{
  "model": "class-conditioned image flow-matching model",
  "dataset": "retinal OCT scans (Kermany 2017)",
  "train_examples": 98430,
  "image_size": 48,
  "horizontal_flip": true,
  "conditioning": "class",
  "arch": "unet",
  "objective": "flow_matching",
  "cond_dim": 256,
  "targets": ["finding"],
  "num_classes": 4,
  "cond_dropout": 0.2,
  "logit_normal_time": true,
  "norm": "groupnorm",
  "hidden_act": "relu",
  "weight_standardization": false,
  "pixel_unshuffle": 2,
  "widths": [48, 96, 192],
  "blocks_per_level": 3,
  "scale_shift_norm": false,
  "attention": true,
  "upsampling": "nearest_conv",
  "init": "kaiming_normal",
  "residual_init": "none",
  "optimizer": "normuon",
  "muon_scale": "original",
  "learning_rate": 0.0091,
  "momentum": 0.95,
  "nesterov": true,
  "orthogonalizer": "newton_schulz_5",
  "adamw_lr_other_params": 0.0024,
  "ema_decay": 0.99,
  "max_steps": 4800,
  "batch_size": 512,
  "epochs": 25.0,
  "lr_schedule": "wsd",
  "decay_fraction": 0.2,
  "final_lr_fraction": 0,
  "warmup_steps": 240,
  "weight_decay": 0.03,
  "adamw_weight_decay_other_params": 0.05
}
Rows from block 8, named by matrix and row number. Rows with one number belong to one attention dimension. Each number is 50 + 12 x the weight over its row's rms, rounded and kept within 0 to 99. All counts start at 0. After the name is the row's rms in percent of the matrix's.
# q: attention query, key and value (stacked) (model.mid.1.attn.qkv.weight, 576x192, the q third), inputs 0-63
# k: attention query, key and value (stacked) (model.mid.1.attn.qkv.weight, 576x192, the k third), inputs 0-63
q.64 098:58 32 45 57 55 48 21 58 44 85 37 55 49 56 50 48 49 56 50 42 42 55 42 63 59 48 43 43 51 38 66 53 47 41 55 47 60 66 48 36 44 53 52 46 60 41 54 63 41 60 44 58 60 51 38 46 50 29 45 55 39 52 41 64
q.65 106:42 61 40 39 41 57 37 77 49 26 41 37 52 40 55 68 44 54 46 44 48 43 63 48 47 17 51 68 64 43 45 63 45 43 79 53 77 45 50 74 53 48 36 67 54 51 62 35 45 38 48 65 56 36 53 34 42 37 40 37 29 61 47 59
q.66 094:41 57 34 82 42 40 60 56 41 51 68 34 35 46 52 41 30 74 56 30 59 42 45 52 25 58 45 69 58 46 58 51 59 79 41 60 56 58 58 32 52 64 49 71 34 49 51 27 25 54 17 46 45 40 50 42 49 69 40 39 38 37 45 46
q.67 108:45 53 52 30 61 63 54 33 42 63 36 35 48 60 54 47 69 40 71 42 41 67 59 56 54 28 68 59 51 51 60 39 51 59 51 67 46 65 56 54 44 36 27 63 52 72 64 51 54 54 32 43 67 52 55 37 49 52 22 58 52 70 62 62
q.68 096:57 61 51 52 49 33 81 58 43 56 34 75 47 72 57 50 59 27 37 57 74 58 61 82 41 55 48 49 49 54 53 43 39 41 64 45 51 56 48 52 59 55 44 54 64 59 63 68 51 19 70 74 47 63 41 58 43 63 47 56 39 35 49 78
q.69 103:54 35 39 58 62 41 39 53 59 65 42 37 41 67 48 54 60 74 56 65 53 37 51 55 50 48 61 55 57 43 75 37 64 43 33 61 44 37 19 66 48 44 51 45 59 52 53 58 57 61 36 35 45 57 53 51 55 57 54 52 47 52 54 33
q.70 095:53 71 61 50 54 56 71 62 38 51 23 46 34 49 71 44 48 61 70 69 56 62 72 73 64 70 42 34 42 38 31 49 61 35 55 38 18 24 62 53 39 51 44 53 63 49 43 55 57 33 63 73 44 59 61 65 45 55 33 60 57 68 54 58
q.71 093:38 44 35 43 44 51 66 46 41 59 60 53 54 47 70 54 53 50 46 45 36 36 68 48 58 42 40 33 33 55 69 44 36 51 42 48 63 40 40 51 75 71 57 34 75 47 52 49 37 48 44 54 45 63 52 66 62 74 76 65 42 51 70 59
q.72 108:47 57 46 38 33 52 58 63 50 46 26 32 41 73 34 65 70 31 44 37 35 61 51 60 63 45 60 54 52 73 34 63 58 52 50 49 59 39 51 45 48 44 66 39 53 68 31 51 32 57 52 57 47 51 49 16 61 41 37 55 31 55 67 58
q.73 092:54 62 52 47 38 41 61 59 51 51 59 59 56 46 42 53 46 53 28 46 55 54 34 25 63 55 41 50 78 50 33 44 49 56 46 59 35 43 48 52 35 34 60 48 57 62 79 39 48 48 33 57 69 52 59 39 32 49 56 36 37 59 32 47
q.74 098:29 52 44 40 35 50 51 52 38 19 54 38 47 41 65 48 56 47 44 62 46 54 49 56 48 54 41 57 51 49 53 42 43 51 53 46 27 64 47 56 42 17 33 68 54 64 64 53 35 66 54 48 48 34 35 51 33 54 76 59 48 37 41 43
q.75 095:49 39 54 62 50 42 21 48 63 37 55 54 32 48 47 38 42 71 70 82 68 47 69 54 51 46 33 28 58 53 57 44 53 66 33 72 25 51 56 33 47 45 50 61 48 66 46 46 70 51 41 70 64 40 41 76 56 56 51 31 52 53 45 45
q.76 095:66 56 50 52 72 58 57 24 49 44 47 49 47 73 37 39 68 46 70 59 22 52 58 47 28 71 88 61 47 62 43 53 31 56 77 61 29 55 55 37 46 67 42 57 40 47 45 58 47 45 21 39 37 57 55 62 43 61 45 37 52 49 68 50
q.77 105:50 41 49 69 72 54 48 56 69 70 46 38 66 39 36 54 42 49 57 33 60 63 40 28 56 38 39 47 40 62 39 43 55 60 56 52 39 41 59 25 65 52 62 38 37 55 50 60 27 41 53 35 52 44 51 56 48 48 58 75 51 55 44 52
q.78 095:62 58 79 48 46 65 65 25 51 60 64 43 32 40 73 48 73 84 46 32 56 59 50 61 63 78 49 63 69 42 36 58 46 45 54 34 67 34 56 45 59 64 23 37 59 38 57 35 55 40 48 63 39 42 64 37 53 58 25 42 75 51 34 38
q.79 096:64 60 57 62 35 61 42 82 46 38 57 58 66 41 71 31 69 48 23 47 55 58 49 25 56 51 63 47 47 55 57 49 48 49 51 75 39 31 43 52 41 57 44 57 29 66 44 56 38 60 39 30 56 44 60 52 51 69 43 54 58 45 24 57
q.80 104:31 51 50 57 46 60 49 38 44 24 38 36 50 56 46 66 55 42 53 35 32 38 50 63 43 61 31 46 71 68 52 58 48 49 59 40 68 40 64 71 33 60 55 53 45 46 53 40 40 59 56 54 44 67 43 55 60 57 25 38 57 60 43 41
q.81 096:72 56 71 56 44 50 45 58 56 71 41 51 33 53 34 43 57 62 41 63 51 53 59 60 59 61 50 52 42 37 45 62 51 53 40 65 47 59 39 52 28 43 57 64 31 67 52 42 55 47 54 37 45 61 75 48 29 53 28 69 56 84 51 54
q.82 093:80 62 44 51 55 50 31 46 42 83 66 39 56 67 47 65 52 57 46 60 48 45 50 51 56 55 48 76 48 47 35 37 54 33 41 32 58 59 46 50 44 61 48 66 49 45 55 39 37 25 51 52 53 37 30 38 37 59 57 37 48 59 48 59
q.83 103:45 50 35 41 36 37 40 42 43 44 67 45 27 21 55 58 39 58 31 50 47 47 33 41 58 51 55 47 46 61 59 43 54 64 57 35 44 51 51 56 47 31 42 53 46 57 64 51 62 65 62 65 56 48 22 47 32 56 44 74 58 30 30 52
q.84 092:72 34 30 30 60 41 47 29 68 60 60 48 51 33 68 57 55 70 49 65 55 52 32 56 33 57 61 39 52 43 46 54 29 24 46 33 53 53 56 29 65 63 45 36 62 50 56 50 64 56 43 53 57 50 44 53 62 44 48 34 62 58 68 45
q.85 095:37 59 20 72 53 35 53 57 59 38 42 63 53 31 34 56 58 61 58 51 24 45 48 57 64 53 53 38 33 69 56 44 54 50 03 44 51 39 67 39 73 45 52 19 40 35 49 46 41 44 37 44 57 30 56 35 44 59 58 47 49 37 60 31
q.86 098:43 51 60 69 48 37 84 61 66 40 79 42 45 40 61 74 46 47 58 53 47 36 55 53 45 30 40 57 39 26 47 38 55 50 56 60 49 53 40 47 40 68 63 35 57 45 63 41 61 63 49 43 36 67 59 71 54 25 53 71 60 59 62 52
q.87 106:56 48 48 63 59 35 50 64 36 48 34 49 63 74 28 55 36 61 50 44 64 45 64 38 56 66 37 74 64 54 52 57 63 27 47 56 46 67 48 55 34 32 62 31 64 46 38 47 29 51 54 56 51 52 44 46 45 43 62 40 36 44 47 63
q.88 103:64 52 52 29 46 52 53 64 62 60 46 28 45 44 42 76 41 58 53 55 39 56 39 50 69 67 55 60 51 63 58 46 43 53 57 36 62 44 58 67 54 53 50 37 44 47 48 62 47 53 71 45 70 43 24 60 53 40 33 35 54 46 35 28
q.89 097:48 27 54 53 63 42 51 40 80 57 39 51 66 65 60 55 56 47 66 56 45 80 56 35 47 55 33 49 57 45 56 61 57 52 61 64 69 38 45 57 59 46 36 50 48 41 57 44 60 61 66 43 52 37 37 50 63 54 24 37 49 72 62 61
q.90 101:50 61 64 39 54 50 66 32 54 42 42 44 40 53 47 54 66 59 47 51 58 37 57 34 44 56 62 68 46 42 45 54 57 78 51 56 55 69 39 65 44 52 46 52 49 62 47 52 33 63 60 23 66 73 44 46 64 45 38 35 40 47 64 24
q.91 095:47 49 57 52 54 34 35 37 34 56 50 55 49 42 45 48 70 66 68 68 51 54 69 68 59 41 61 69 35 51 32 51 49 83 41 60 67 48 59 42 48 45 48 44 44 37 55 42 47 62 40 50 59 62 28 46 39 56 60 49 46 54 63 58
q.92 098:50 46 59 52 37 61 67 63 48 57 53 58 53 43 62 56 23 74 44 48 19 52 66 71 38 38 48 44 64 37 63 64 36 40 52 60 47 61 51 57 28 53 67 54 63 49 60 55 56 62 54 56 49 39 45 60 46 56 61 57 30 38 57 49
q.93 095:56 57 45 43 49 29 53 47 34 64 50 57 55 36 50 54 65 48 59 74 67 54 59 54 37 55 68 67 51 36 44 56 50 47 59 48 61 58 50 68 37 44 75 58 46 42 45 30 21 32 44 59 62 58 42 69 20 55 27 50 58 49 48 44
q.94 108:51 31 46 33 45 71 43 62 32 48 23 45 70 42 43 60 50 53 39 60 49 56 58 59 59 73 53 41 59 61 63 50 38 52 36 61 58 49 60 41 32 37 59 46 66 52 41 45 37 56 74 43 45 54 49 51 54 47 42 62 49 45 68 44
q.95 105:55 56 64 59 53 27 34 41 41 31 35 47 55 59 10 55 50 54 61 52 43 62 47 71 48 57 47 54 32 68 47 64 49 53 73 57 39 57 34 37 49 57 68 53 44 61 51 34 49 27 86 31 57 58 53 50 44 23 64 39 49 59 46 49
q.96 100:44 47 57 47 40 51 57 32 67 63 66 84 43 52 74 52 39 50 60 41 42 49 47 60 36 50 34 61 52 44 44 25 57 57 38 40 59 46 55 63 64 45 50 68 37 59 40 57 73 44 55 41 64 71 69 55 54 75 56 66 58 46 48 34
q.97 102:27 48 26 40 70 58 42 39 34 46 58 56 22 44 34 52 66 67 39 38 28 43 46 58 54 47 45 26 31 57 45 50 51 40 53 61 73 31 56 38 54 54 49 43 80 54 47 58 42 53 62 34 56 42 59 33 76 55 61 37 41 61 44 54
q.98 105:43 60 63 31 48 61 34 52 37 67 40 48 79 62 26 55 49 53 53 37 28 48 58 59 45 65 65 53 39 38 51 73 52 34 62 62 50 49 41 51 33 26 76 54 33 45 39 63 58 50 72 30 54 51 51 36 38 61 47 64 61 54 60 29
q.99 094:59 61 14 47 35 52 38 58 40 56 58 74 34 57 51 42 47 47 64 57 50 59 40 25 63 42 32 50 48 46 48 61 20 37 58 57 54 46 43 34 73 34 49 35 37 27 39 33 37 56 46 51 32 59 74 47 56 52 43 38 39 59 57 55
q.100 110:48 61 51 52 49 60 61 40 43 47 38 52 32 39 48 50 65 42 60 66 48 57 67 44 42 63 60 45 51 69 63 52 55 56 56 30 71 39 53 52 39 61 62 36 49 49 49 81 55 61 41 42 61 38 54 26 48 54 31 61 45 34 45 47
q.101 103:23 38 49 59 43 38 47 50 50 37 37 46 58 53 42 51 52 51 55 49 49 53 55 50 41 39 46 49 42 56 58 34 50 63 43 82 43 43 67 59 47 61 44 49 51 46 45 42 59 48 51 42 65 49 52 45 57 39 73 57 29 43 57 58
q.102 114:41 56 32 61 56 58 44 53 66 54 49 82 39 37 68 36 45 53 50 59 43 40 43 39 39 46 47 41 61 48 49 44 43 46 32 48 63 51 46 49 57 56 68 28 60 55 63 62 50 65 41 59 52 69 68 42 31 47 53 39 61 26 63 41
q.103 096:63 41 53 44 50 33 68 48 43 59 55 57 47 53 37 63 33 34 50 43 58 65 58 54 33 36 62 60 44 45 42 38 48 53 30 60 40 68 52 61 37 32 56 56 58 62 67 47 60 46 46 37 41 27 49 73 45 51 42 48 32 75 41 41
q.104 105:28 44 50 44 43 50 44 48 54 55 54 50 65 38 50 47 50 71 47 59 38 62 52 45 56 35 51 47 51 51 68 47 58 52 54 27 55 48 57 56 58 50 29 29 44 30 33 29 58 58 53 63 52 52 30 44 67 70 41 68 51 54 65 32
q.105 100:38 69 32 57 72 55 65 52 68 60 43 50 48 39 41 42 25 51 54 44 39 48 53 43 64 54 52 50 46 47 59 50 54 52 50 43 37 43 47 56 29 37 49 56 51 36 53 37 72 62 59 49 50 59 57 68 49 67 59 38 52 50 82 51
q.106 095:60 31 21 34 51 70 41 32 43 77 58 52 44 52 42 37 60 41 45 57 48 67 58 29 43 62 60 69 63 39 63 52 41 54 30 41 48 55 35 40 55 60 26 49 66 55 54 54 53 36 50 35 43 46 37 52 67 35 46 68 53 56 56 51
q.107 082:53 52 54 32 50 53 35 38 15 44 42 33 47 62 37 40 45 54 30 38 46 46 63 52 52 59 55 58 58 37 50 47 63 60 50 68 65 63 51 40 73 33 57 62 67 41 29 51 37 45 52 45 26 52 41 60 27 51 62 45 49 54 51 39
q.108 101:60 50 53 43 48 62 24 53 39 67 49 45 31 52 58 61 28 48 70 39 45 59 45 39 33 63 47 56 54 49 58 28 41 56 58 45 68 39 48 32 55 66 23 52 37 34 43 81 50 57 51 39 47 45 80 37 56 37 62 42 61 75 57 40
q.109 108:57 46 38 26 36 56 65 56 57 51 71 55 41 47 70 40 31 45 49 41 40 40 42 49 64 30 54 36 61 52 40 25 56 68 63 46 32 47 59 29 61 52 55 59 28 43 35 13 29 48 50 49 61 54 44 53 68 56 59 87 68 31 44 66
q.110 100:72 25 27 46 70 36 46 38 39 61 66 64 26 57 44 45 48 20 40 61 57 62 46 63 48 58 56 36 46 55 50 45 42 43 38 66 43 29 40 36 44 65 56 67 41 60 45 34 29 40 48 50 64 42 37 67 55 48 34 71 59 54 31 57
q.111 096:52 52 50 49 61 67 40 65 63 56 60 55 48 59 72 51 30 62 40 67 51 69 59 56 41 45 43 61 47 53 47 48 54 52 51 60 51 51 48 49 67 27 37 36 41 27 76 41 51 56 46 66 49 44 65 46 29 54 35 38 42 42 39 62
q.112 110:42 48 42 46 50 75 68 32 62 50 51 40 40 66 60 54 46 56 50 68 63 34 63 56 42 60 57 56 65 44 48 63 40 41 47 78 61 59 46 65 64 66 59 48 75 51 48 34 19 55 49 42 43 55 43 59 43 35 40 55 59 50 40 46
q.113 094:44 24 33 57 54 53 51 66 48 41 42 53 39 62 42 78 38 63 54 35 37 70 56 49 54 44 50 62 52 48 49 76 43 54 41 37 57 40 31 52 43 29 50 42 63 52 77 33 56 72 56 67 47 56 62 55 52 35 51 40 37 40 32 55
q.114 101:36 72 58 43 51 44 52 40 47 42 57 55 38 39 68 49 33 61 54 60 39 49 48 44 53 39 65 56 50 64 17 65 50 54 45 62 45 51 35 72 41 51 59 35 48 40 64 62 35 50 44 28 47 50 52 67 47 44 54 64 40 54 48 55
k.64 098:46 51 51 71 61 64 54 62 55 47 57 38 54 55 54 27 64 49 54 59 37 62 54 73 38 42 18 62 42 33 52 41 29 54 64 75 47 38 52 57 59 57 38 79 32 41 37 51 52 41 32 50 31 50 43 44 48 64 35 72 51 43 34 47
k.65 112:58 49 36 68 73 34 08 43 38 40 46 27 48 39 40 65 38 54 47 54 43 56 51 48 49 64 69 53 43 57 51 47 55 76 57 56 44 58 39 43 58 74 46 33 43 59 73 50 46 39 43 56 66 49 19 57 43 60 63 69 45 33 57 34
k.66 097:44 35 43 70 60 50 50 20 64 53 47 38 38 40 38 46 62 40 39 52 56 56 34 60 42 50 47 52 62 53 51 54 40 47 62 33 62 72 30 53 43 52 42 28 50 61 43 58 59 34 60 53 48 57 60 63 40 52 48 44 50 64 57 65
k.67 102:68 43 53 39 34 49 39 29 68 61 43 35 39 47 54 69 60 52 29 52 68 51 59 40 56 74 55 45 50 62 62 50 46 44 41 60 55 32 22 62 61 54 65 60 55 39 50 49 54 32 68 56 46 51 53 29 57 36 52 35 61 58 44 42
k.68 099:46 43 47 75 75 33 41 59 70 60 58 42 47 28 42 39 39 68 40 63 54 67 52 42 61 46 46 52 52 25 65 62 65 61 48 56 53 69 64 51 24 44 54 36 55 35 53 56 37 67 42 49 53 68 42 19 55 36 36 24 42 50 52 60
k.69 104:63 52 43 48 41 58 56 55 38 42 38 55 32 52 44 44 48 14 58 47 55 61 50 43 43 48 53 48 48 44 44 42 54 61 40 70 68 55 30 63 52 47 55 54 62 24 55 55 82 49 65 55 52 38 62 34 45 44 65 42 37 47 58 58
k.70 092:58 29 66 50 36 48 40 48 48 43 42 60 45 56 48 42 70 56 53 60 56 61 54 43 55 57 58 28 43 64 65 56 55 68 33 52 53 48 55 61 56 34 48 60 52 62 52 50 60 68 21 31 51 37 33 49 49 28 49 56 58 52 54 53
k.71 082:53 53 56 44 30 55 40 52 40 56 49 35 66 67 45 32 58 57 63 69 57 56 49 53 85 58 53 45 52 41 44 43 43 69 36 44 37 25 42 41 30 59 39 65 60 31 46 75 37 33 51 56 63 62 74 39 21 41 38 52 43 64 46 43
k.72 105:43 59 66 47 58 39 48 38 58 49 64 57 39 42 66 66 68 61 43 36 44 56 61 39 49 61 34 51 33 45 39 57 46 45 58 57 49 59 34 35 53 56 45 47 48 56 54 65 46 38 54 35 41 28 55 55 45 27 64 56 56 48 41 46
k.73 094:34 55 54 51 74 47 49 44 58 38 53 56 48 63 45 72 73 60 43 56 51 48 66 56 41 69 42 36 42 59 46 59 41 27 72 45 34 73 49 36 55 65 36 61 42 45 46 47 46 36 32 61 39 47 70 69 45 47 44 64 53 36 40 30
k.74 108:64 39 70 31 64 45 32 63 45 50 49 51 65 51 48 58 38 65 43 58 42 51 68 67 63 72 58 44 33 51 39 59 41 59 57 42 39 31 42 60 63 60 58 38 44 42 49 56 32 51 81 67 61 40 53 64 45 54 46 38 44 50 46 64
k.75 101:74 60 34 34 47 68 78 53 53 51 27 69 46 59 54 52 50 25 50 28 63 54 36 55 47 41 77 39 62 53 41 33 51 50 41 45 63 55 67 66 63 25 56 51 58 36 41 46 49 57 63 38 68 44 58 45 37 65 53 18 58 43 71 50
k.76 094:42 41 66 58 40 47 66 43 61 49 54 48 36 35 37 31 55 44 37 35 49 55 63 41 50 61 68 32 49 65 53 63 40 54 52 64 62 62 37 49 43 48 66 30 44 59 50 55 52 61 28 38 50 38 27 57 56 38 48 42 47 56 42 49
k.77 106:28 34 62 41 32 42 48 56 55 33 43 41 75 40 58 61 91 50 59 30 35 37 46 60 44 70 48 51 58 48 47 59 46 49 36 51 81 19 70 51 48 51 51 79 47 62 38 45 33 41 48 59 40 36 60 54 56 62 51 57 63 61 59 76
k.78 097:36 51 75 47 73 62 39 43 41 47 43 43 62 57 37 52 27 57 63 70 58 26 31 51 54 72 40 52 53 24 59 52 33 54 28 53 34 59 44 36 37 40 39 53 42 52 54 45 77 41 35 41 32 52 60 71 40 45 39 55 40 71 44 46
k.79 094:52 61 57 50 44 64 55 40 38 35 24 63 50 65 43 68 50 33 57 34 41 30 46 51 42 50 61 43 35 54 40 28 60 39 61 59 50 44 51 76 45 58 61 43 35 52 46 62 45 46 58 44 53 31 39 51 66 58 63 69 43 63 59 44
k.80 103:50 52 53 47 33 57 53 47 46 45 71 50 48 52 48 38 46 39 41 61 53 64 59 49 34 25 62 20 35 36 61 40 62 41 53 41 56 34 50 64 71 50 65 24 42 45 39 44 57 51 54 53 63 40 48 52 72 31 49 21 55 53 57 55
k.81 097:54 59 56 63 64 55 59 61 60 49 34 64 34 34 65 50 55 56 28 24 58 29 61 49 64 68 54 62 53 48 59 41 41 62 34 56 36 42 50 34 38 50 39 44 47 63 56 75 53 34 48 63 62 36 46 33 47 53 36 23 47 56 40 34
k.82 088:50 50 25 65 47 50 55 51 60 24 49 57 60 62 69 57 57 57 41 41 65 51 60 25 65 53 48 68 55 40 47 36 37 61 42 76 62 52 43 34 45 52 61 55 50 58 69 53 71 36 46 64 43 68 59 37 43 89 61 38 59 52 31 58
k.83 099:46 63 37 47 52 58 59 51 76 59 53 61 62 67 60 65 36 65 41 66 58 44 65 68 39 48 35 34 28 52 56 60 48 53 46 60 39 41 43 52 60 57 41 21 49 49 43 38 57 59 51 76 36 43 52 62 41 66 69 50 48 61 70 44
k.84 087:55 38 63 47 47 51 52 41 38 60 36 41 51 38 50 55 28 59 70 76 46 35 75 35 39 29 28 48 66 30 60 63 50 49 41 38 44 56 72 54 42 36 63 57 40 38 52 55 51 40 47 42 42 62 55 65 55 62 25 67 34 53 50 30
k.85 098:52 49 49 37 51 27 29 28 31 52 50 49 58 42 74 64 58 42 63 46 47 61 55 46 76 49 45 47 40 48 53 20 46 54 53 35 49 41 45 68 62 38 38 41 62 53 47 59 28 44 67 59 68 53 48 61 37 58 47 79 56 72 32 46
k.86 108:46 36 56 44 32 33 56 37 38 61 45 33 55 42 30 39 67 20 41 56 42 37 45 70 60 54 67 63 50 47 58 70 43 38 57 37 31 36 49 57 54 46 52 68 33 57 34 76 31 62 45 70 46 52 49 62 40 50 42 51 46 18 58 44
k.87 109:59 41 55 54 81 43 45 55 52 34 70 67 42 35 44 33 61 29 61 56 32 51 40 61 12 49 47 26 39 56 43 36 41 63 43 52 45 38 62 52 50 50 46 53 49 50 55 55 45 19 70 69 58 55 48 46 50 49 52 68 55 49 36 69
k.88 102:48 60 51 40 56 37 62 30 63 51 42 49 50 48 55 40 24 53 50 60 52 63 55 63 39 50 49 52 48 55 77 33 34 52 47 41 53 41 47 45 61 70 45 49 47 62 39 61 57 41 27 63 45 45 61 68 43 64 33 62 53 50 50 50
k.89 099:35 36 49 52 49 49 45 50 53 76 43 38 40 42 51 54 44 51 62 50 44 53 34 42 32 59 72 40 74 62 55 41 63 46 52 67 44 35 73 30 63 51 47 81 49 56 31 40 56 46 53 51 68 51 50 34 70 43 40 59 18 38 59 36
k.90 102:41 33 53 44 61 48 56 39 41 76 49 72 62 55 39 59 33 50 38 44 65 33 50 48 29 59 60 49 57 54 47 44 50 48 70 62 38 45 33 36 60 83 53 59 38 64 64 41 56 52 45 43 71 74 32 43 55 53 58 42 48 41 39 62
k.91 097:54 48 38 51 70 51 55 50 64 44 48 47 34 62 52 51 44 52 54 56 56 47 54 49 41 41 46 39 49 36 60 58 56 72 41 47 34 54 60 40 52 71 66 36 35 48 49 37 50 41 45 44 49 77 58 37 44 35 53 49 40 68 35 51
k.92 096:45 62 53 39 40 53 60 68 20 39 33 51 61 57 46 44 57 40 47 51 45 38 41 58 46 49 48 52 37 51 31 64 56 37 60 67 27 30 45 35 31 63 51 66 49 23 49 52 43 39 47 47 57 56 14 50 39 51 71 57 48 65 56 47
k.93 092:52 72 49 66 47 36 41 49 56 35 68 27 36 54 44 34 49 41 41 35 39 38 59 53 57 50 40 46 32 33 67 49 57 31 58 61 48 50 56 42 34 39 29 38 51 56 48 73 59 80 58 74 58 60 39 34 53 50 43 46 37 44 56 50
k.94 097:63 61 52 53 41 61 69 56 59 47 56 43 65 28 67 40 69 25 59 58 55 37 58 46 50 47 41 46 50 52 56 32 63 51 47 73 36 46 41 65 68 49 51 35 31 38 34 54 60 43 34 48 58 53 41 42 55 22 56 35 37 44 36 54
k.95 110:41 33 60 48 47 45 55 65 48 51 68 39 42 34 65 57 50 59 44 53 47 40 59 59 34 45 59 14 36 51 62 53 55 65 29 34 58 40 64 56 73 46 52 49 70 45 41 50 57 53 55 68 48 57 46 59 59 78 79 61 53 29 50 54
k.96 107:66 38 44 59 53 54 57 30 67 42 62 41 50 27 61 48 53 37 70 65 63 44 41 50 50 48 47 55 40 41 27 45 42 56 49 54 47 44 36 62 76 58 46 35 47 42 37 40 51 48 54 26 56 31 70 34 21 40 52 48 45 40 50 52
k.97 099:40 64 53 31 44 51 40 48 45 34 47 60 31 34 64 51 64 69 42 56 47 46 62 60 51 48 60 61 48 55 61 44 43 35 54 44 53 68 69 36 33 43 44 66 71 65 33 34 53 64 56 63 43 50 37 51 57 54 50 59 56 70 59 29
k.98 103:60 61 55 44 40 41 82 42 46 26 65 39 41 56 55 57 44 42 38 62 60 74 46 32 69 56 70 47 58 50 42 68 45 60 54 66 41 62 53 58 54 72 62 64 45 42 59 35 26 42 45 46 59 53 44 72 61 51 50 49 53 33 54 41
k.99 095:43 45 49 44 47 43 52 41 51 48 65 48 57 36 52 53 46 56 39 42 48 44 89 66 62 51 54 73 37 53 56 37 45 35 54 45 36 62 42 62 39 50 36 36 46 49 29 50 65 55 38 67 42 62 44 39 55 49 50 44 44 59 32 58
k.100 105:57 61 70 48 43 52 51 53 36 42 51 45 48 43 47 44 49 45 52 38 50 42 44 28 51 51 54 52 40 69 50 73 55 55 63 64 56 40 48 55 46 76 36 44 45 49 44 63 39 53 34 52 25 18 40 45 46 40 68 50 42 68 25 60
k.101 099:75 60 36 61 57 29 28 37 59 46 36 57 53 62 72 50 51 61 41 33 58 84 60 46 50 59 44 57 42 37 41 39 50 50 43 36 35 56 39 23 40 39 55 64 39 40 66 66 46 47 53 50 35 62 55 44 37 60 54 53 36 48 39 49
k.102 110:51 43 35 33 51 47 39 45 26 56 41 42 59 67 39 58 54 61 65 57 69 36 49 60 56 65 38 49 53 82 46 59 37 45 36 46 36 47 50 67 35 70 37 39 31 30 47 63 53 33 42 59 52 39 44 60 48 65 51 43 41 66 72 63
k.103 092:58 66 50 53 35 67 68 45 56 56 46 58 49 40 64 65 59 44 60 75 46 58 63 31 57 47 64 59 37 52 51 62 51 42 54 59 53 54 30 49 70 35 54 44 53 49 51 73 33 47 54 54 55 40 63 43 52 75 46 49 62 35 50 59
k.104 107:66 44 46 68 49 49 47 51 56 42 47 41 38 60 56 35 50 50 51 22 62 34 47 29 68 91 60 38 42 58 41 22 38 46 35 53 51 41 46 74 54 64 56 70 52 55 67 36 72 59 42 35 67 47 34 40 47 52 40 38 61 59 39 46
k.105 097:62 34 55 55 43 32 48 48 57 46 47 30 31 60 35 33 44 45 70 30 43 52 59 37 42 52 40 19 51 63 47 47 64 42 41 35 54 48 62 73 35 48 64 43 35 34 35 34 51 66 50 41 60 68 61 58 74 38 42 46 63 57 50 40
k.106 091:52 57 69 74 69 45 40 79 46 33 57 52 35 19 54 57 64 57 32 44 58 45 42 37 73 48 36 62 62 46 62 44 44 36 56 47 50 68 53 67 46 64 41 40 50 35 56 25 47 64 58 64 56 72 51 49 42 59 41 57 76 51 55 59
k.107 089:38 75 50 59 56 38 53 43 41 50 57 51 68 59 64 42 30 38 20 75 39 58 41 72 61 49 32 62 65 57 57 50 76 60 45 65 51 50 43 34 61 42 43 37 52 51 48 62 44 81 50 49 43 32 52 61 53 58 62 46 44 58 41 55
k.108 104:35 45 56 60 47 41 24 33 57 45 57 60 49 57 43 31 52 51 45 48 48 52 51 66 65 73 49 41 66 33 64 44 49 57 64 48 39 43 64 60 56 45 41 65 45 51 32 29 62 43 60 53 69 51 69 49 32 54 72 33 54 43 52 33
k.109 104:49 69 59 29 34 71 40 74 56 77 47 79 65 43 64 45 30 30 72 36 21 60 54 70 63 45 61 63 59 52 29 51 47 42 44 55 44 63 18 45 53 53 57 47 36 38 42 76 56 54 37 43 43 46 48 42 59 51 45 50 43 47 44 58
k.110 100:33 47 52 43 57 47 49 56 44 45 75 63 53 44 50 50 45 53 60 62 36 40 38 71 52 62 48 55 74 47 63 68 48 50 26 45 64 67 50 52 51 45 64 27 55 50 64 31 45 65 44 51 41 63 52 45 71 59 21 54 23 44 51 59
k.111 089:52 59 31 50 60 65 53 56 51 66 53 47 48 46 25 56 52 23 45 65 68 56 48 73 56 50 33 48 63 65 42 33 36 78 56 35 29 47 51 30 30 46 55 71 58 57 57 57 55 53 45 46 36 57 75 35 47 54 50 60 45 62 76 41
k.112 110:63 61 71 56 58 57 40 38 60 67 52 35 59 35 34 63 61 40 45 46 54 49 30 61 66 62 67 41 57 52 51 57 56 65 39 25 53 27 54 56 46 56 41 29 30 36 51 55 51 59 47 64 56 58 29 65 47 60 40 54 45 49 44 49
k.113 093:48 36 49 69 38 48 32 50 59 49 07 39 33 45 36 71 43 53 49 53 61 28 50 52 51 65 47 33 49 58 50 31 57 59 54 38 23 40 63 49 55 46 46 67 44 51 41 66 53 41 35 54 48 69 77 42 52 58 14 46 43 53 40 38
k.114 098:45 38 46 60 63 66 32 69 56 63 50 50 46 52 41 52 37 26 51 48 54 61 40 27 41 48 66 60 50 57 31 48 54 58 43 57 27 45 55 48 40 57 48 75 58 58 44 52 26 51 45 39 48 49 33 48 51 58 43 58 37 48 44 58